A small audio embedding model, trained from scratch.
Model: 7.26M parameters, log mel input, widths [64, 128, 256].
Training: soap at rate 0.0047, 18300 steps.
Data: trained on read English sentences (LibriTTS-R), 15625 training examples, 149.9 epochs.
Rows from block 5, named by matrix and row number. Rows with one number belong to one channel. Each number is 500 + 25 x the weight over its row's rms, rounded and kept within 0 to 999. All counts start at 0. Numbers have three digits each. After the name is the row's rms in percent of the matrix's.
# convs0: first 3x3 conv (model.blocks.5.convs.0.weight, 128x128x3x3), inputs 12-23, a 3x3 kernel for each
# convs1: second 3x3 conv (model.blocks.5.convs.1.weight, 128x128x3x3, transposed), outputs 12-23, a 3x3 kernel for each
convs0.53 073:507495492490521478495517549500507499492495501504478500502504504498506498500500498514513499484619499534473524508483477505478465506514477542483528496514503499500507497493491507493501529515494546584489498488503494490500504500495485511499480540539505493497535512499453508485479502477532479504508499509483510524472512495499504498
convs1.53 089:513496505500495501500506497500475483498496504530503497500511496504495507495500544489499496511522402499489501492472501496480496545505472509502501488491505436756571496500453500499499555495498487478503503504503442531521503530496501501505474488496505497530512506513480526482526497512533480502501478500504511507525484507500497486
convs0.54 078:498495502501500497501501502500507491492502523467484502504496497514520521499531500521498501497492530512495491488494463589495507530502494498507499495497501502497503504490497487499493494504486500498499503501502498496494501523521510506500495499513502499479486495513499489491499502498499502500497506502494499486489499502491492516
convs1.54 092:506489502499512507499509509512502515500506473497502501481498498529505575499547486501495495494494500494505491362523543500500504500513516501499500500502508505505515605506503502498504484474498501498501509503506490502543463497503477500486523510499501505512501481510506538562513500510504491503497500488503503491489494501497500521
convs0.55 109:515493501479508457482493501498499503491518496494493512500499500514503494499511494502509493509476486506493495505495494484517497504502494496494504486551469496493501500506507500503498505496498501497485481693508507510497501501503504507500498496500506481501501501500449504500496480489455503496507509512488502496507488502501501491
convs1.55 088:499517500500497465497499501509502527502515516496503498503495498501502499493498512513475510511499508499499497498505489512511487506483499505505511467542526504531482495511504499500504502507502544497535630513486511509501508507522500499499500499508501519500525505495482501497522486539488503499500518498499499505495493498496501479
convs0.56 069:506500485503501567492508510499499523486493483474499482491475500512501500496497507547508491497517496540513503498514498501500505381531515516501480504510502507501489503492501500496504540504499523499514486457489498503507501500500500487570494497503459495480503468497500479495550500515497499498492485496492456505544522495477467401
convs1.56 083:513509501497494455499501500484500488459504494491506510498505499507526507504492441478502501491504496471501494452533536501493472533500480504493497498508503497514524433544496505501486471490493506500506512514469501498439520496500484500485505504522502503487509537502485500501503498504497493501591503501489472506472488485502514498
convs0.57 093:389488512477503549489520500576501481494501507502483484491499510501515516498486494490494537465518499531525446512505482444504509485504558480520488469496498574494489508497503499507504500516502497436528510499491507575504496513482497462526505501494479509578500497489474530504529502508472502484492514501506548467528480517500504514
convs1.57 130:489496487486505499502491517490487463508509496502498500499487471503496520509496485516501526496498511521500497496498590543508497489504494494498498500472503499503502496539504505523501506500500488495501499503503537485499538507501497513506497499488502502486501491482499580520503488500494510485509506512497525503507500483511481512
convs0.58 130:500521501497506500504498501500498503500492497506496502499504506503490500506488503501509501504497502488506492502489502501495502500503505502498497502503491497500502501502507500495503502504500485498486492492499475502505515502497502505499499507501497500499500501500499495503499496490504504501490502500501491513513528510500510486
convs1.58 053:506518520563500507500457500489528500500498494512479509441497500525492521397535523515498543491537500508499495509534506510499497503498500483492497520659501539500504452522505499512488500503495492506507519458438498472490483492507500494506483439498511499451549517503528479498446555479489487534508492514496508505497498494500524481
convs0.59 075:503490508498525503524464499524493499501489490588497504502503499505506500518506483463431487513504512498515500507492503495466501509495496500520480508504502500512506498492500500491498507501488550518389529466501479468500491506497479532488496494503494506506500516438487466496478501484481508494506508498491525461501479490439504465
convs1.59 065:524512531468516502515508492506508470487491503482505478499491476487504524508505486519486505522514497501548456607494476533484496483524501496499526486488495488501508490497500513501500493487486510496504503482504511510555506521466520500502492502487467458528493512496499497513514484497464481502459525511489577443508495499484481483
convs0.60 194:498509499500498496494465478500500498500502502501491500499501497502500502500506492500503497499497508508493499504499500500504498500502496652514425505495499489505501500500502500500502498499513567501475501464507494494503499501500501500497500500501497495501500496496499501500500503497503500519509505511509496499507493509505480519
convs1.60 108:534490454508511507475495487512502507498494500495504500503501503499505522512499500485501500466498504512510502547491440554504487494503500507501500499510470569700359521500515500501510500503502500503477466506494377578702495503498474499498500501501515514500500501500497505500502500507530533445493491499494473502539492509502497509
convs0.61 097:491502495500464491483484464500494501499519500497501456501500497502497501494503499499497495499495497496513526499500500499500500487484469489494490596517512507529497504497496499498494498500500429498508506515476535564502500499502502499500507501500503513498523499504502503501517503628498514511505497519501490495496503488480468512
convs1.61 062:508510500554578514503493497509499530488481487494500503500492501507504485502494493553522462513479517492499499537507497491512600499500504492484494499557522536508484536521508499505484471500497509499527516501406461455482496525501499493512501502501492505481531500495501497505470476558538499478511618516541494483475490492503502494
convs0.62 067:492504467496504445499505367501518484499533459500500477504489521474492496503503503455524550493512448510500527507599499532498500458585498549488493500515493513494520500501512507500465495513507506503434501502491502498492507499504502502488500492505503514490503503494528518508501566522500534525507488527479461482493515516496484532
convs1.62 069:492506490508551478512479502504491492527510519495505479496502503501520528493465519493501514475491501502497503485612352495445497512481506493498470520489530471496505510473513493507473488540500501495523504513474506492453507493539500498512505500514574517507519491498475526484506500464495489510492499535500494549467472532449533470
convs0.63 080:503506460476501492502497478503491502503507521546511480482496486497498492508497494483517507517502504485492497473467495497501502599518548505508473501513498500493495512502506489530444500500501481502513502496517518495469496493519509500500505483494518491496502498524500500476486508527507498499505498500505471496502496572500502484
convs1.63 083:499475491559504509488521479500507500502500521502502503509488496507517498486496493503497529531511500557492516374657507504442423512503495501501499484497547446487498500511491521500522507500506494492503496484500495499499512504512499496500511510502510499496465496477532512495498519456506529497496496544503508505484504532496495500
convs0.64 064:500502491552542532520463492498503514499509503475507494500495509531496505517497498555516508484518499423476497517483521497497503423529478520514489454486502500500500484498486494506496488493485477452533490598511536553488501507497512502498508497512518498510530493496551569533660513500485500509505500490519470514535503489487499450
convs1.64 064:522503511509463514467509485475479493508495508509471503516515483492476490480491496501500522501500498551486482473573514501509479522435481508499496549500456520496496493502516484484510501494503488458487569482495517501485481500514517498529496496512525505423516478504520467549508507498501489488561511565512506496490507478488489504
convs0.65 081:487504494525504507530500474500496498501449536511437490533521496489483500507468509462549442540489500508509531500505455492483504513513492493497483522471498503506502509497489524511487497505500408511526490503490500488526499491500500503512500500495534455533494512491510462517506541539495507468500499501501503506480498504508499488
convs1.65 077:488484488650425525514473501500512501492409508513518494513498494496505501502505465489484498488502505495488527484521499491500481396628500507495491514504477593487487483487498467512471512491490482510513490493521499508484511479516495517503492510496500542493512499513482497494500487504497485483509488502509527489509476498499510513
convs0.66 097:520496503527498472509490500505499471484501506511503642691500515492491505494505498502492541519489497508499505524503499369518519482497429497490482506505475496487506501498493501502504518500491498483498496503497504512503495496498521505493502472501456502476507490596505507520509492501506494461493505480707498415479493487494493502
convs1.66 131:501499486495494491507582662538516475500511500492457536497508499527488500508506498502504501504489518499496500500514493502484492496531485502500514501500483505496494517499500490503503495507500501499498503496497507473501504533485488493516500508467504471548506509494495498540500490508498504489494502502514495507477511459499535487
convs0.67 086:504511510525456517501501521498544502507490489505484466483496505487498502487507508510441477507495485512491548487514507507495483500561465501526499502516506484493503498505496500488499510503500553492481459500503508476465499510502492501499499511495496506517499486514604498364518506461508521499500487500521472486486521493384509484
convs1.67 103:495495534524501511495524491490531480505507501504519497501510500488490455570494519499498498511492504522495499418472653506498504493449484493492502501489515481510526500502514496499505503500501502505483494512572512511509496497501496513524502498467537487504489505470523493495512491515514501503461504505486492493515502533582503502
convs0.68 099:491497538494491529496499506502487519510485488513514506496506505499484494494465508478507510500505502500508465518498497527507502469498499504486500496499526498500495496505511500509496527500496523487478502497499501510512501511511509500507496498500490489492498503491495502475500479497501474504492496485466520491522480494514529491
convs1.68 107:499497488504501499495502497492511506494501492499490489565499503510507486491494530509493503507488505503604500541514453505510501512512450491499506495507498494499490506506517688558496497507499502507490492492472492506484496522498499512468508494516514462509502470520508498500499496484501509498496509480494499524501499508481504516
convs0.69 061:492494504479486474498485472495497454521483497495506504498518517492488528486503502501515489476466505529498493489494494503514420468521495497505488476465485500489497557498472489500487498497479498501501502507317494511498483499503497491501503499507480506491532495500510468491489513498503505507501496488486527510502527471525481503
convs1.69 057:500488536513510500491501500505504495485503499575526521497512480457500480525451523498506482484494500524517470387486562521511517470524480519501516498501516482547417513479497509492515503502500494493569472502502507527493494477498496494422505499496515494515500443515515495524505503502519572510471502430487529488527491529502508496
convs0.70 072:488470444531565538516513510497489492500486494502489512520498510493504496497502508479461600521529486503493500465508524464501499619480495512518507480507501487499497487503506499503506513485499523499491499499450498493491509500500468493501501498502501499508477447518552499510498497506500516509498493497479516476538500505477203476
convs1.70 074:498497473503501506523494502484500461495509484535501499472492493504548518543493502523507505492517512488516506520485497475491523511491420498504487493499501503515490495498517503499489498500498499515492502513497560500513516494499494521504501502493494488505500504527492509500497505515493505496493473496486568519495563487503463498
convs0.71 056:485463449507481456503487519475500512495497480466500487480491501494492510500496509493513503492498495473504506489482519486556492498505512495479500501487320501500494495494502502498525496488502485481472474492208547500496504492515506492496500484504490488505500486502500495501516499501516507559483526501497499491487478500484491480
convs1.71 049:487535500510490497519504477483501483495495488490523483518538501505500499529507539503495493488484483487497509491534500499501562485485526500498506468490514502501506496458499484507502500601491498528518495519510496499499498543540498491523473517506499500498513509499510505487497493500470517470495487505515500524498503507505529499
convs0.72 087:487494494486493530445502492512491501499505489494498466491500481512477504501497526514467539474501504500501506491481512500501532498485499498495371499508500500497513493498496490492510578495487489492473485515497500488501508498505500478503498488513500497483408498823501483508482508516497513488514470497517488508512492485559440513
convs1.72 075:492494515478504474610495516499497517483499523463503495483512471509478494470541501497481497501503532528486549470535505674470443533472504501506499502507498509504488529497444491502506500513495497505517494510514527473454480502479522515491498500483499488487492496535489519475502501500501488505471517547507509498504489518497515488
convs0.73 092:500494489504483497526497502481495567501502516474504504494480513493462459551499479511497469498496499486492518468499511536492497495502500491495484506500487496504510503500492506498493497497513491512459498502480487512548493500516507506487504515436494533476500500499499497491498516501505505502471500483348498481494459496497521496
convs1.73 154:504492514499503506516495512498504500500493501494498511501527526500505487480499494500503497504500519499501496515480495498491440519419505503500497498480509501484504463502516484506498506516495500505499506490543499493503494503500505496476704548499500489507505499501503493500504495494513498484484521510501517481488507500501500509
convs0.74 057:496485511511469492504506493525508483498479505451502547511504496521511498485472506495503484542498499517509502495514489526496485483516502734482518490500499491505498495507509491497504428501497426541431486501492542493498493499504497501512516500476496501511483482479526488522504539483526535500511503501465555474501498470534545506
convs1.74 062:490493498503540491511502474503424524516509502481535502514496492461519492504503495496504519509497498498486494494483500497502481454580503498513496522502500535555484519498503498484585488514520504482498539465510501474466526499496497469518495499449479510498498531475544527491490512520552500555510512508548464489506485514509473623
convs0.75 101:533465494443501465440481471492501496498527493517500494512511509499488481494503481500504498494507487508500502489492517486498478488471547462479517519494482508509497506500499516495499505505500482480490490509490510496507501502488502488494531500499449379641492502491490504520499517503510511507499499507479488494502491483509521489
convs1.75 092:501502501510498499502477509497515505507503468503522501356496497524503491529498498496497501475497504498497495500429504502516499518497449501508504506496501510505493481505495511490477507492501490500532482505463502510489504475493501529533496499502488510505522479493524501492487500498525497512497555492487502484509502500500497516
convs0.76 097:504512502505511484518492445493491505500504494492509498500501496502505504519501499493483482506497485499502513503514489491496500495500503500500504502602492491496504501505500506496503510498502463469500495499482491504497498500504498520511505500503495501503497501467504491502492493505488500481510513492492490510489505497488506497
convs1.76 059:511512513501490503501497506487478483479506501512513473502494509479497601514523474486502470506505525515506529522558500524502510520513465492490498585433404482471506474527533500509489501501510494484488393486542500489418489504487522499508503494502495461517492523505483504491503487461436480489508482490513517488478490487516497510
convs0.77 140:500505497488503505524503485501494499499499497505503498502499499500499508500499500500517497499494612501500500508503502507486486496505501496540508497504502499494509513503502503501503502500500579509505496508449508495500500501500496503499491496498504499495495502504505500501498503499469507499500507503497499509489507506552494489
convs1.77 080:496497497517497511513500511519501499497517501501501502501502504502516525498491500498534501495513426508506508444466438526514481548550489495500510484477524617401579519502486515512497504497501484491489513462510252489452531510506487503493502495486526493497493502496500509496503496501493418515509512470468517495504471453486545471
convs0.78 069:505509505503495533467299497499482518504505507507507493504509499499509500499510488507494487506492457493482501470510515495489520497511509500504479478496507513495504504512498519489477526500496507503494495501507538476511495508503503498512506521502486499480500518450484504498491504491449477516459502489490510493492487502501488503
convs1.78 069:498497491500514493497512500510509509517499485497480503507490500507477489545502480502488483503521496462500493494512487467510487480501545509501501500508490505508530533522480530462503521494487491490490487516513492503506500500361518509490563530528510491449485503531499504503503514504502459494500511503508508501479495547503490510
convs0.79 095:499499496510496494504499502504501493513494504497498497423520542493501500492474419509504504518490501500499479500505501509504518503486505493502527500494498501496508475503496496495508532508532498499495506502464503500484500497496494500497501517493511510506503505499486500461497512512501510492500504502500514504509500547500497498
convs1.79 122:490484503483506507500492489500496505471499501503500502484499495490492504750503507515504502500501496499497503501503495501499488507493494502500488505481497517499498493492528497493510503512504484506510503498490475534472505498505511516498501503490500524501464483507508508510498501491499506509496510508502483494494480500498506490
convs0.80 059:410494502506474517472485513530506438547502506508481515525491530526499524513493491490477499525485496516481536404420530492458532504500489504508489478500511505499501494489508504512503483505510515470448478507549510514522500499503510504504524499515487496495502440506498468536501396498504514486490493498514550431469498497493500503
convs1.80 062:504497498501500510505506512514501503493531508501518492490548506527499541516513472497466517445500532500495507518472510523421504590538444510501502509477513458470488501520497506481491530504483510501502504490499505485525557502521488537479505501522497491462474491537491497500497503511517476531495496501486500505490517499493502473
convs0.81 054:501487507515456507484487525510502473486492499477475498491483495501518500506494476514494506524524495500470507504494503428511491485499518513541540546493506445574519493485501502496500521501482506542473514433540557494493500484515500485499495478500505500500479533457497500447507518488531516502503492477500491524489499505494476515
convs1.81 068:532474606510517502498530492501507477525502501473498499561498495486437497498507496502504527492517500491524516504484497432500495520489513492499482489506501475513523611501512504498506488488487490497503540498533499510457499555498516493502508503499472500525499515494504504615482528500504544529505494490506484496508490505486499500