A small audio embedding model, trained from scratch.
Model: log mel input, activation hardswish.
Rows from block 2, named by matrix and row number. Rows with one number belong to one channel. Each number is 128 + 24 x the weight over its row's rms, rounded and kept within 0 to 255. All counts start at 0. Numbers have three digits each. After the name is the row's rms in percent of the matrix's.
# convs0: first 3x3 conv, stride 2 (model.blocks.2.convs.0.weight, 128x64x3x3), inputs 11-21, a 3x3 kernel for each
# convs1: second 3x3 conv (model.blocks.2.convs.1.weight, 128x128x3x3, transposed), outputs 11-21, a 3x3 kernel for each
convs0.7 102:099111132121126116125123141127134128127129128124127128126120125121117137119123126133130126130122138125118128116129130124128124131136125132122137134128130129128119127130128125126123130139130138129130130125128079120120114126133121135127121070132128134111129134117120131131130128141122130124128140120
convs0.8 115:130131129124128130130128123142118129122128156126128139130140123120122128133128131139122122127132135131126127125152132132097106128129136131131131124132128123059126132124194121142147131127134136128129126131135128122130132128124127126129129119083125141128127128127128125127127134128131109128126131113
convs0.9 110:134126124115127135118117128148128128128119132128104141127128119137130112132117160123115127126154135129130128129121121125127173122133135128125129120129134128131128146132128103129129127118125127143134125162140124129141130151128118127120128161255126119127129130125130124131162124132126125116128107154
convs0.10 081:176109149123122118140132138127119125120128122128080128127131135125127132120131131125128110128118128103123179133128127131196136131133121140129145137121139127124130122129145138127129131127127138130126129130128126132126102128150128128132131134118131094120121134124126126116126129126128130120131124127
convs0.11 138:126128135132128097061118126127128128128121130131125135135127130128118125112128122121128128168131126136135129132127128123128128124130132126138128128128128131131130127166128255142055138135209130128127127129129127123127125128123128132126131135123128128128127128127133127129131128127128129132130129129
convs0.12 088:138136123129130138113128126129127126126129137122141140119130161128137118128114134133133144128123127117128110121129167082103154132139133140131123141134122116119129120128130127125118124113126130135166133109126129111122134172114123124124132167255129123126129131127129137124121133126134146127098098122
convs0.13 093:133095128125128127140165134120035134128130126127130129123121122021128128147127113111122107127128126113131136132127132129130213129127133126143124116134165134134155130129128120128131140126128255116240111149225120145134150125097120119124142118127127127125119131113133129128092112123121162114127129127
convs0.14 097:135129141112115166124124127255131131122125120124126127160128126104100126126130124117134166110124130121124135130125189244128110128112120136117131130126128127138128132127133115124132128124124143131114128127122125131082115121131129130139129133130136130128128130131124113135138129127127132128160128129
convs0.15 077:122255136128127115126136144133128124121128127123128116133129134129103139135128040117119132109131121127131135133126118135129123131130127119131123121128129129125127117126115130119127122121128135131136118109128128070114127129130127130125138128122132114100134139130128133130101118113126128119123126129
convs0.16 104:128130133124133124127125151133125085117120128113128129114136131128119130124140120137112124137136135131125130136119130135042207120125125126134127129124140131149115156130133125130112127130129197121148109128141123135126139131104127131136128128138127122124126133123131134128142124132138255122129114138
convs0.17 073:122151119123119062135130131119129128114121132126127179168126130035140130131132152132117145141126132133127129120129129131118139126134127119159127129122128118141120127128147130123116150164117140125121131163127128137128130120123100152130133129127116139127130127124132125117133112130118114130128121128
convs0.18 093:128128128124124129134118126126118123125134128128132116211132123158128128127126127102119129129131128131110134127101141123130138132109128124132145127123130133119113128128113124131128126133130123129255134139121116131097130135132114125136125124135128131129119152126132125136123107134123139126132124128
convs0.19 083:112128128126135132127127133116141109116130123203127118117122100123128129100129129109124125118125128128133141077122134112131134125112128255169255126148151141124115123130127129131128131128125097169138114121136127126126174143129134137165119110118123128134133129128129107126088164128136120118080146127
convs0.20 152:127130121125131134129118125128128139129118122127127130130128128123127131127107119136124119127127129126123130128124127135122128129128140131133140130125123104107140127128163096174136126123141129128129133138132128125128127124128122129128146118134128128127127129127128127127128127127110116145139135132
convs0.21 043:125117118139105089118076118130112087117131127109140128132073175105139120128124146148102122091120130111112134113160114129129147137137123130098130127100109105129119129120130126150129128120140199157206119119124124108128101124129144111139123174120149118195133131125117105133100111071131243100132135120
convs0.22 088:127123125124131134136120128096123124114134128128120124071112182161134107134127146107136130130129148127120126000126153128121255128137136131124122128131129129137124127128130133128128127123128136116124114167134184149137121133125115124123153127125125128148127123154124125129128166126128125140139115141
convs0.23 089:126127130130121105125129124118110130136125130143136125130088133068123123123111102113113130138123093131125126093124128128127103130124129123119143132131125120117120130132121133133131126124128126134125136132137135122123138128122129139128122151141127122138120174129105124123124138126128138221128136126
convs0.24 113:108126119126128142129127178127119125132124132125128147128133127130134137133119110128129127142122128134134128130132121129136128131139134178116126132132134123108128139132129127128136118125116130131119129127126130135128131135130130129165127132131129128129128129128129127127122124131132127130136136130
convs0.25 084:182143255128119128135127120128132129126133126141134132127126126124128134138134128130112128123127130132134119127122142132131123124129127124136127130122127128133117117109129127126134129132131121095129118141129117120129106127128130126131123129131129134146117127139116111121129128127117129121142128128
convs0.26 078:099127139129127132128117142131104127157147132132111141127137167129174143131125116096146151135097149131128127138128157114136132076137123177144113128133119121122127128115139138117142137122129127118134134125129128118126128108127126142140144121146127128128155136111131122124123128111118203111125126134
convs0.27 074:147120127128143136128112128119130129116109147121128127147128153126063127122004127147125132128126120134129130128194124112128135130160111122137096125140126119126152128113125171133117126134130145132128133130122125143184127104114113141119152115127122140127124122082127141125128110115127140154120123143
convs0.28 108:124070115131126144126118129111124126126151121125122130131131119113130124151125124129127122130129129123115126123128134130130131127126132125131126123125118125124132124127132135122124129111129119131094131126128131126116128145119129123128132130143102145117137134128128126119127135133216120131125124127
convs0.29 062:127135128134136132124131140142149133152116140137111128118128128129115083134240135142137122159147128119126134198137126121125140109130128168123168129123102125118085128136132122122115176126123130133122130124133123143141091116142105100157117193140128152127130156128125117125180129121108129128125137100
convs0.30 089:128121128130130126129130129124123146121127103125122112113128129130131123127133124133129121126132143133119120132083140113113094113131119128105141139140125127124120127129124130130126127129134113114091091123125125147136131124138132102109126138107139125127140131125128113127131136124125129126137126117
convs0.31 075:155154149124122136138125119123123136117126140149125120129210163121133127132129127134126128121127149130142107086133190123125132097151139181136125126141081139128131162199106123132128116127120131137201118110107133111131135118120144130126119133131126120128126134142124251132115124129115169100123114103
convs0.32 104:134125138124131126142119124112127142133124128191130122130124121136126124128122118130131255138128128122128118141122123127139135122126112122138130116128130122130202147131132114129130121138128121129133135130112132148131162131123144131125120126144134129128127126133125126133119131125134130177127127130
convs0.33 103:121127121129127124132107131120120128129135122128130128123129128135130123129128124123128138128138128128129121132128125123132125128126130124133128122128131141129129129130130121107132128114155127137135128126125128128128130126095126120124134129119128124125130132129132124130124126109128132135128130130
convs0.34 094:137142126130126128129109133129140131131135121127122113124115121125142128177133156144113065133119128115131136112121112143123112131129131176129114141135123128109132130097124120128126130128133113138149112128150123141134121087147125127145144127131131116131128127106121122108135119128129127121172115128
convs0.35 133:126130131122128122126120128000134125125131126116104132128128128124121125126113129255124126125135110115126127126128125124120172111130117141134126119128127129136129123124130127133128130114126122124129113131125255122125131101129124124127149130124131136142130132131127126114133134131116128130133105145
convs0.36 069:186145142130215129126084255124130132127130130127129144129125130122131132136127128125168126132120124123129133138136126143123128121149123134124151120118135125124128150148131127134130134131130125130111120124125110110134125128130118118118126100120127127126123112133127134129135126129124127122144120128
convs0.37 176:128129128114114128136126125129129128125137126131133125128127130130129128127113095127128128140128162128125120127128128129129124130129127124126127128126126136128127127128128137255149126122119128127128128128127128132127130126127130122126132129127127127127122129125128128128130128132128128129128128128
convs0.38 111:146122128125128126140121129100115136255118126088088089132124131128125119135126119120103140154127096218136255128123126118128125137111151255134102153130119096136132129126125126109124131128123132122128128111127127125129042145200130140153117135112119111128118129129128130120132131132141122128133129116
convs1.7 139:126133130125129127130128129119127139128122122135110129129139130109127119128127131118125127121136142143127108124134126124133126129117129124126136138129121125255136127128124140126088138127130234127129129130120126127128128121129134128129134145120134123135131117143133125140120126130109120125137124190
convs1.8 123:058154131157141123128115114127126129120115127116123117124126128132127128128125127129134055137137144119128129152121130137133129097115137149140124123123128128131129127129128210132125134125116122122122127131132130130129128131138200129000115132134128128134128129128130127133129127130131124117125137130
convs1.9 078:127115140093143135127255090130120238130128129163132128042134148128094143128126128123128106110125149133149137137124124135140057146122136148131115127126130139115134122146130134135128103135133122177129127128133132130130136128124119117119255182127127137155128127131122131116148144128134096127134110126
convs1.10 079:135132120135125137130129132123128128126120132128118129112149096123118127129122131114111000143133118255255255129112130118132129116125123158134147130128131131128163133118129134127091132133129138129141119120113138141129115127126119126132128123116150129128128142130128109128130115145128128122160112144
convs1.11 137:014110171127146124153143124154129155128126127129121128151135130127128131131128139128131129127130133125138132131228074136112130128128131130135082135130128129127129125129126162126132138128128127128128129128131127126130127128125104115255149131112123122126128130128123127125128152124133128131124130127
convs1.12 075:124129123120207116105135137142123131121120007127131128121130126135115124128133129132148119129128064129121081127125129185125077137135097144127120139131136122131121138130134128128127191196185140120132124113129129117133137127122154110128209146106118139125112131111114122128128134120131127129149133132
convs1.13 077:128138122122127126173116104139136115126140128149162127113134158117147136116120136112136129128118128142128139144127126124134113114124128144122130130117145103194119128130126128128130131121130137128122111129148122130106127133124125129128126117026138141131130125129145129130122130126127153114161128127
convs1.14 106:122154182255135127125022120130140133120134122128128122137119128120129128139129127119131107134128125125163123127126133132127128129131129124133132140120131134136113129129129128120100129130124131131129128128127134125127118136131128128127134125143131129140123137126118125116149134126129115131157121128
convs1.15 085:137129128129131117127118113135118129133113127194131128131126144128124133129128119138069128122110126112132136127151123132121124123133127134122122127125152128139134120130129133131133137136133124118135144255123122128117128127126122125127112131114191118142079137108135103097137115122145114128123131128
convs1.16 088:138124123069096242166148128133119118130126142119141129133225102121177119118130134132107128108108126123159136112124132117147205204136126134123082128123118141128118134142138106120125121160133129142132128138116126129136134124114143137137153145101121136127133144095125128124137127111155128113120165123
convs1.17 054:123128131113121133145153154127133119128126132112213120118161126139135150129138134124139123122125137127129145131125108120127123137129118173120255130123134129154128130142132128133133129153127160150115164124105128122125122115129135127135000124112135125138123129127110156143128118128127129120117118163
convs1.18 076:128131127123126135124135200159141128128122130133126118127131150142102126132135095124122135118135153125136128129130125122122114128189063123126127116134152121177124125128126128129129123127099147186125133125123139125134127128124128130135135145130145089122123127114106127127123133123180115132117130134
convs1.19 082:131127127120138125102128152134129125131123118102123131125103126134182190147128126129143127120113127125127131134125137131123125106158128134128133133136118123132122127129127140130133147142135117132143150132137126128142128121166125112137120130124134124119121130111127065126128127130129126146155134126
convs1.20 190:096247107127159131145128124127128135130125131133126127116129130128127128131126145116130124111127128126129128126122146141126126131132120124128128103121132128129128127128130255108076131129154135129128133130127128128122128159126132110000127137092122128120128127127139127129128128127138128128128128127
convs1.21 064:140125128123123154124118134128109135140130138126133130126141128123124127128126126120149130129151138139123074127126128145146118125138136122123133150125109146134124130130132138130129151129130101115063120111152103131129130138133122135129151132155126127118125153145150146127120128126138128128108129146
convs1.22 109:127132128124142131120130127126135131134123151133124156130128121137134135129128132128125126130135123118117102128137120128130127120129132124120131128120210128123164124128135127127128127130125131127120127128144124132132124130125127126128139139113120128123126117118136144163115145111120126120143129131
convs1.23 106:125127133130138125111148130143130127136123132120111131129129118111129128132131120126141125135122105126108109128141135129128109136135118126119132128120108000077143123126125129128134123128120125127121126128115125129106123130128130134134136149122124142128126136114120128136094121128131132131123131177
convs1.24 095:124069126112137128143123137120120123126125121130125130147102114135124128117138124135115133124118158124119108122127129115127123127148120116132242136124130140128165130127130112100128136127133134122136127137122130136147128133125105116140115124118125125128131131126126139111126122135142116127130113138
convs1.25 117:128130129143126128067134126134128127127130133122133126126129122126127128129128140057120124134120128255255133127126134128128130124128133133108120127119127177160119128128132128123127130117131121130126126126127129127133126123128126130128123107141136175127131132124127128121128131128130124125114147093
convs1.26 064:073109136130127125116127130155154130122126120133076111161123123138103130126138126128129138142052201138118110144131123115138155126117128118150080130125100101145139133130128143128128140127132138139100128130128139138133145137116136140140133069059130127128128116127127161129165132127144128129170108131
convs1.27 059:127130136167126109128088127131227127078102119126127129129104132128115101141128123142131138128125127128118149136145138082161142144148126128112114125120126140139147129120141127128123164097138146100128123132124090129128131140119128150133095093156128128128126139116126125124125115147129111140121125112
convs1.28 097:127130142114126132057123130129126127125125130132126132119123127130098127163128122096126130129145134133095121173131118123132127130125132138139255126120132121144100127126130128136138141128130119118128124097137124127131134122126134132114127131123117112125121116147128138129091141129109120120122120124
convs1.29 060:149137126135128129095141143119114012119128148126122111120148081127132118154128131140124112135176131124153128119132099135129128113097136131217123128119108190119133122128123136129136133109100124119128108125135127129142127129111130133122129130127127125124120127123135128118212116146128127141119134133
convs1.30 097:128128127131128126047133122129137139119136136122122128115129110132111129194126150112134130135124106127133134123127130126125138132135126164136123140126124127128138129113128148128131146129127120126150119130127131136125127129135119119122139124116115133125123125128129124114171124152119141119140131131
convs1.31 078:128125128131113121131127000129132127141143129133139131146128151124120128131119119135122144124129113124140255129132124139124121131127125121056194128155133104133138130132131128143136125133128152100130126133148126098140136132116128125127102123115131128126125112125124118098109128125104132128120125127
convs1.32 079:137132121121153120075127128133187218124117084147148136144129109125107119128121136121122122138130118118126139121107131079128198132150117141153115105156128110111137119129128135156112097127123128080136133113131131128115129135130139124106151161126153128130115125115115139128129115149118111132199121138
convs1.33 059:129138131131115130124148119123130134130136132147129132145128130148131132126150136129125138136144126139161110106131128122127130130131129118130156110124109128088158135127130132139127123128119140109128134132131118135158114128130169128133140141121146125131167130106126136128122117128122130120136128150
convs1.34 080:133124123129130131125120128126139078147123135133142126114143132131133123134119120132126134133131125215123128130127137122142128139121131120132152129131122130117134138131138128122123129061126124114124146125131113124125106139133129130138109121169110090124118127124148127127112116125128122142114133128
convs1.35 125:129135135166116129135118124125134126128128120128129113119133128128142126126141130128106121129128127131122125128126130128138114113098129122115141129115116132085124126126129133128128136129135129152124120130124127128128127127127127124113129130133128132130121127126127114129128139097128126124123171123
convs1.36 070:131128125094129137136128125132115133129139127127128135131110099130127111129141128128136138132180136129109086118137131128127134117133127128120127115121156143154128128137124123121128129108121164116126119126131129139136127128128132136133152127143121139132121093130125115132127126137123073149122087124
convs1.37 150:041128255141128129127128128126128130129142131130125129127128143127124129126129129113120129123121128128128128128097074121131107128129134112120135125130126130129122128126123115178124123110131125128134129130130128128127128086147255129110122141140129128128126128129128128123134128127132166148127128126
convs1.38 097:126131126130116130135129128090126124115143164119135123133120128121133166125124127129125131132136127136132121000121129159056105202113135126059203117131127128146122131137135125128134127132123134130147126128131130123136137126128126123133148124123124129129126128113132130126114124128185126133107117133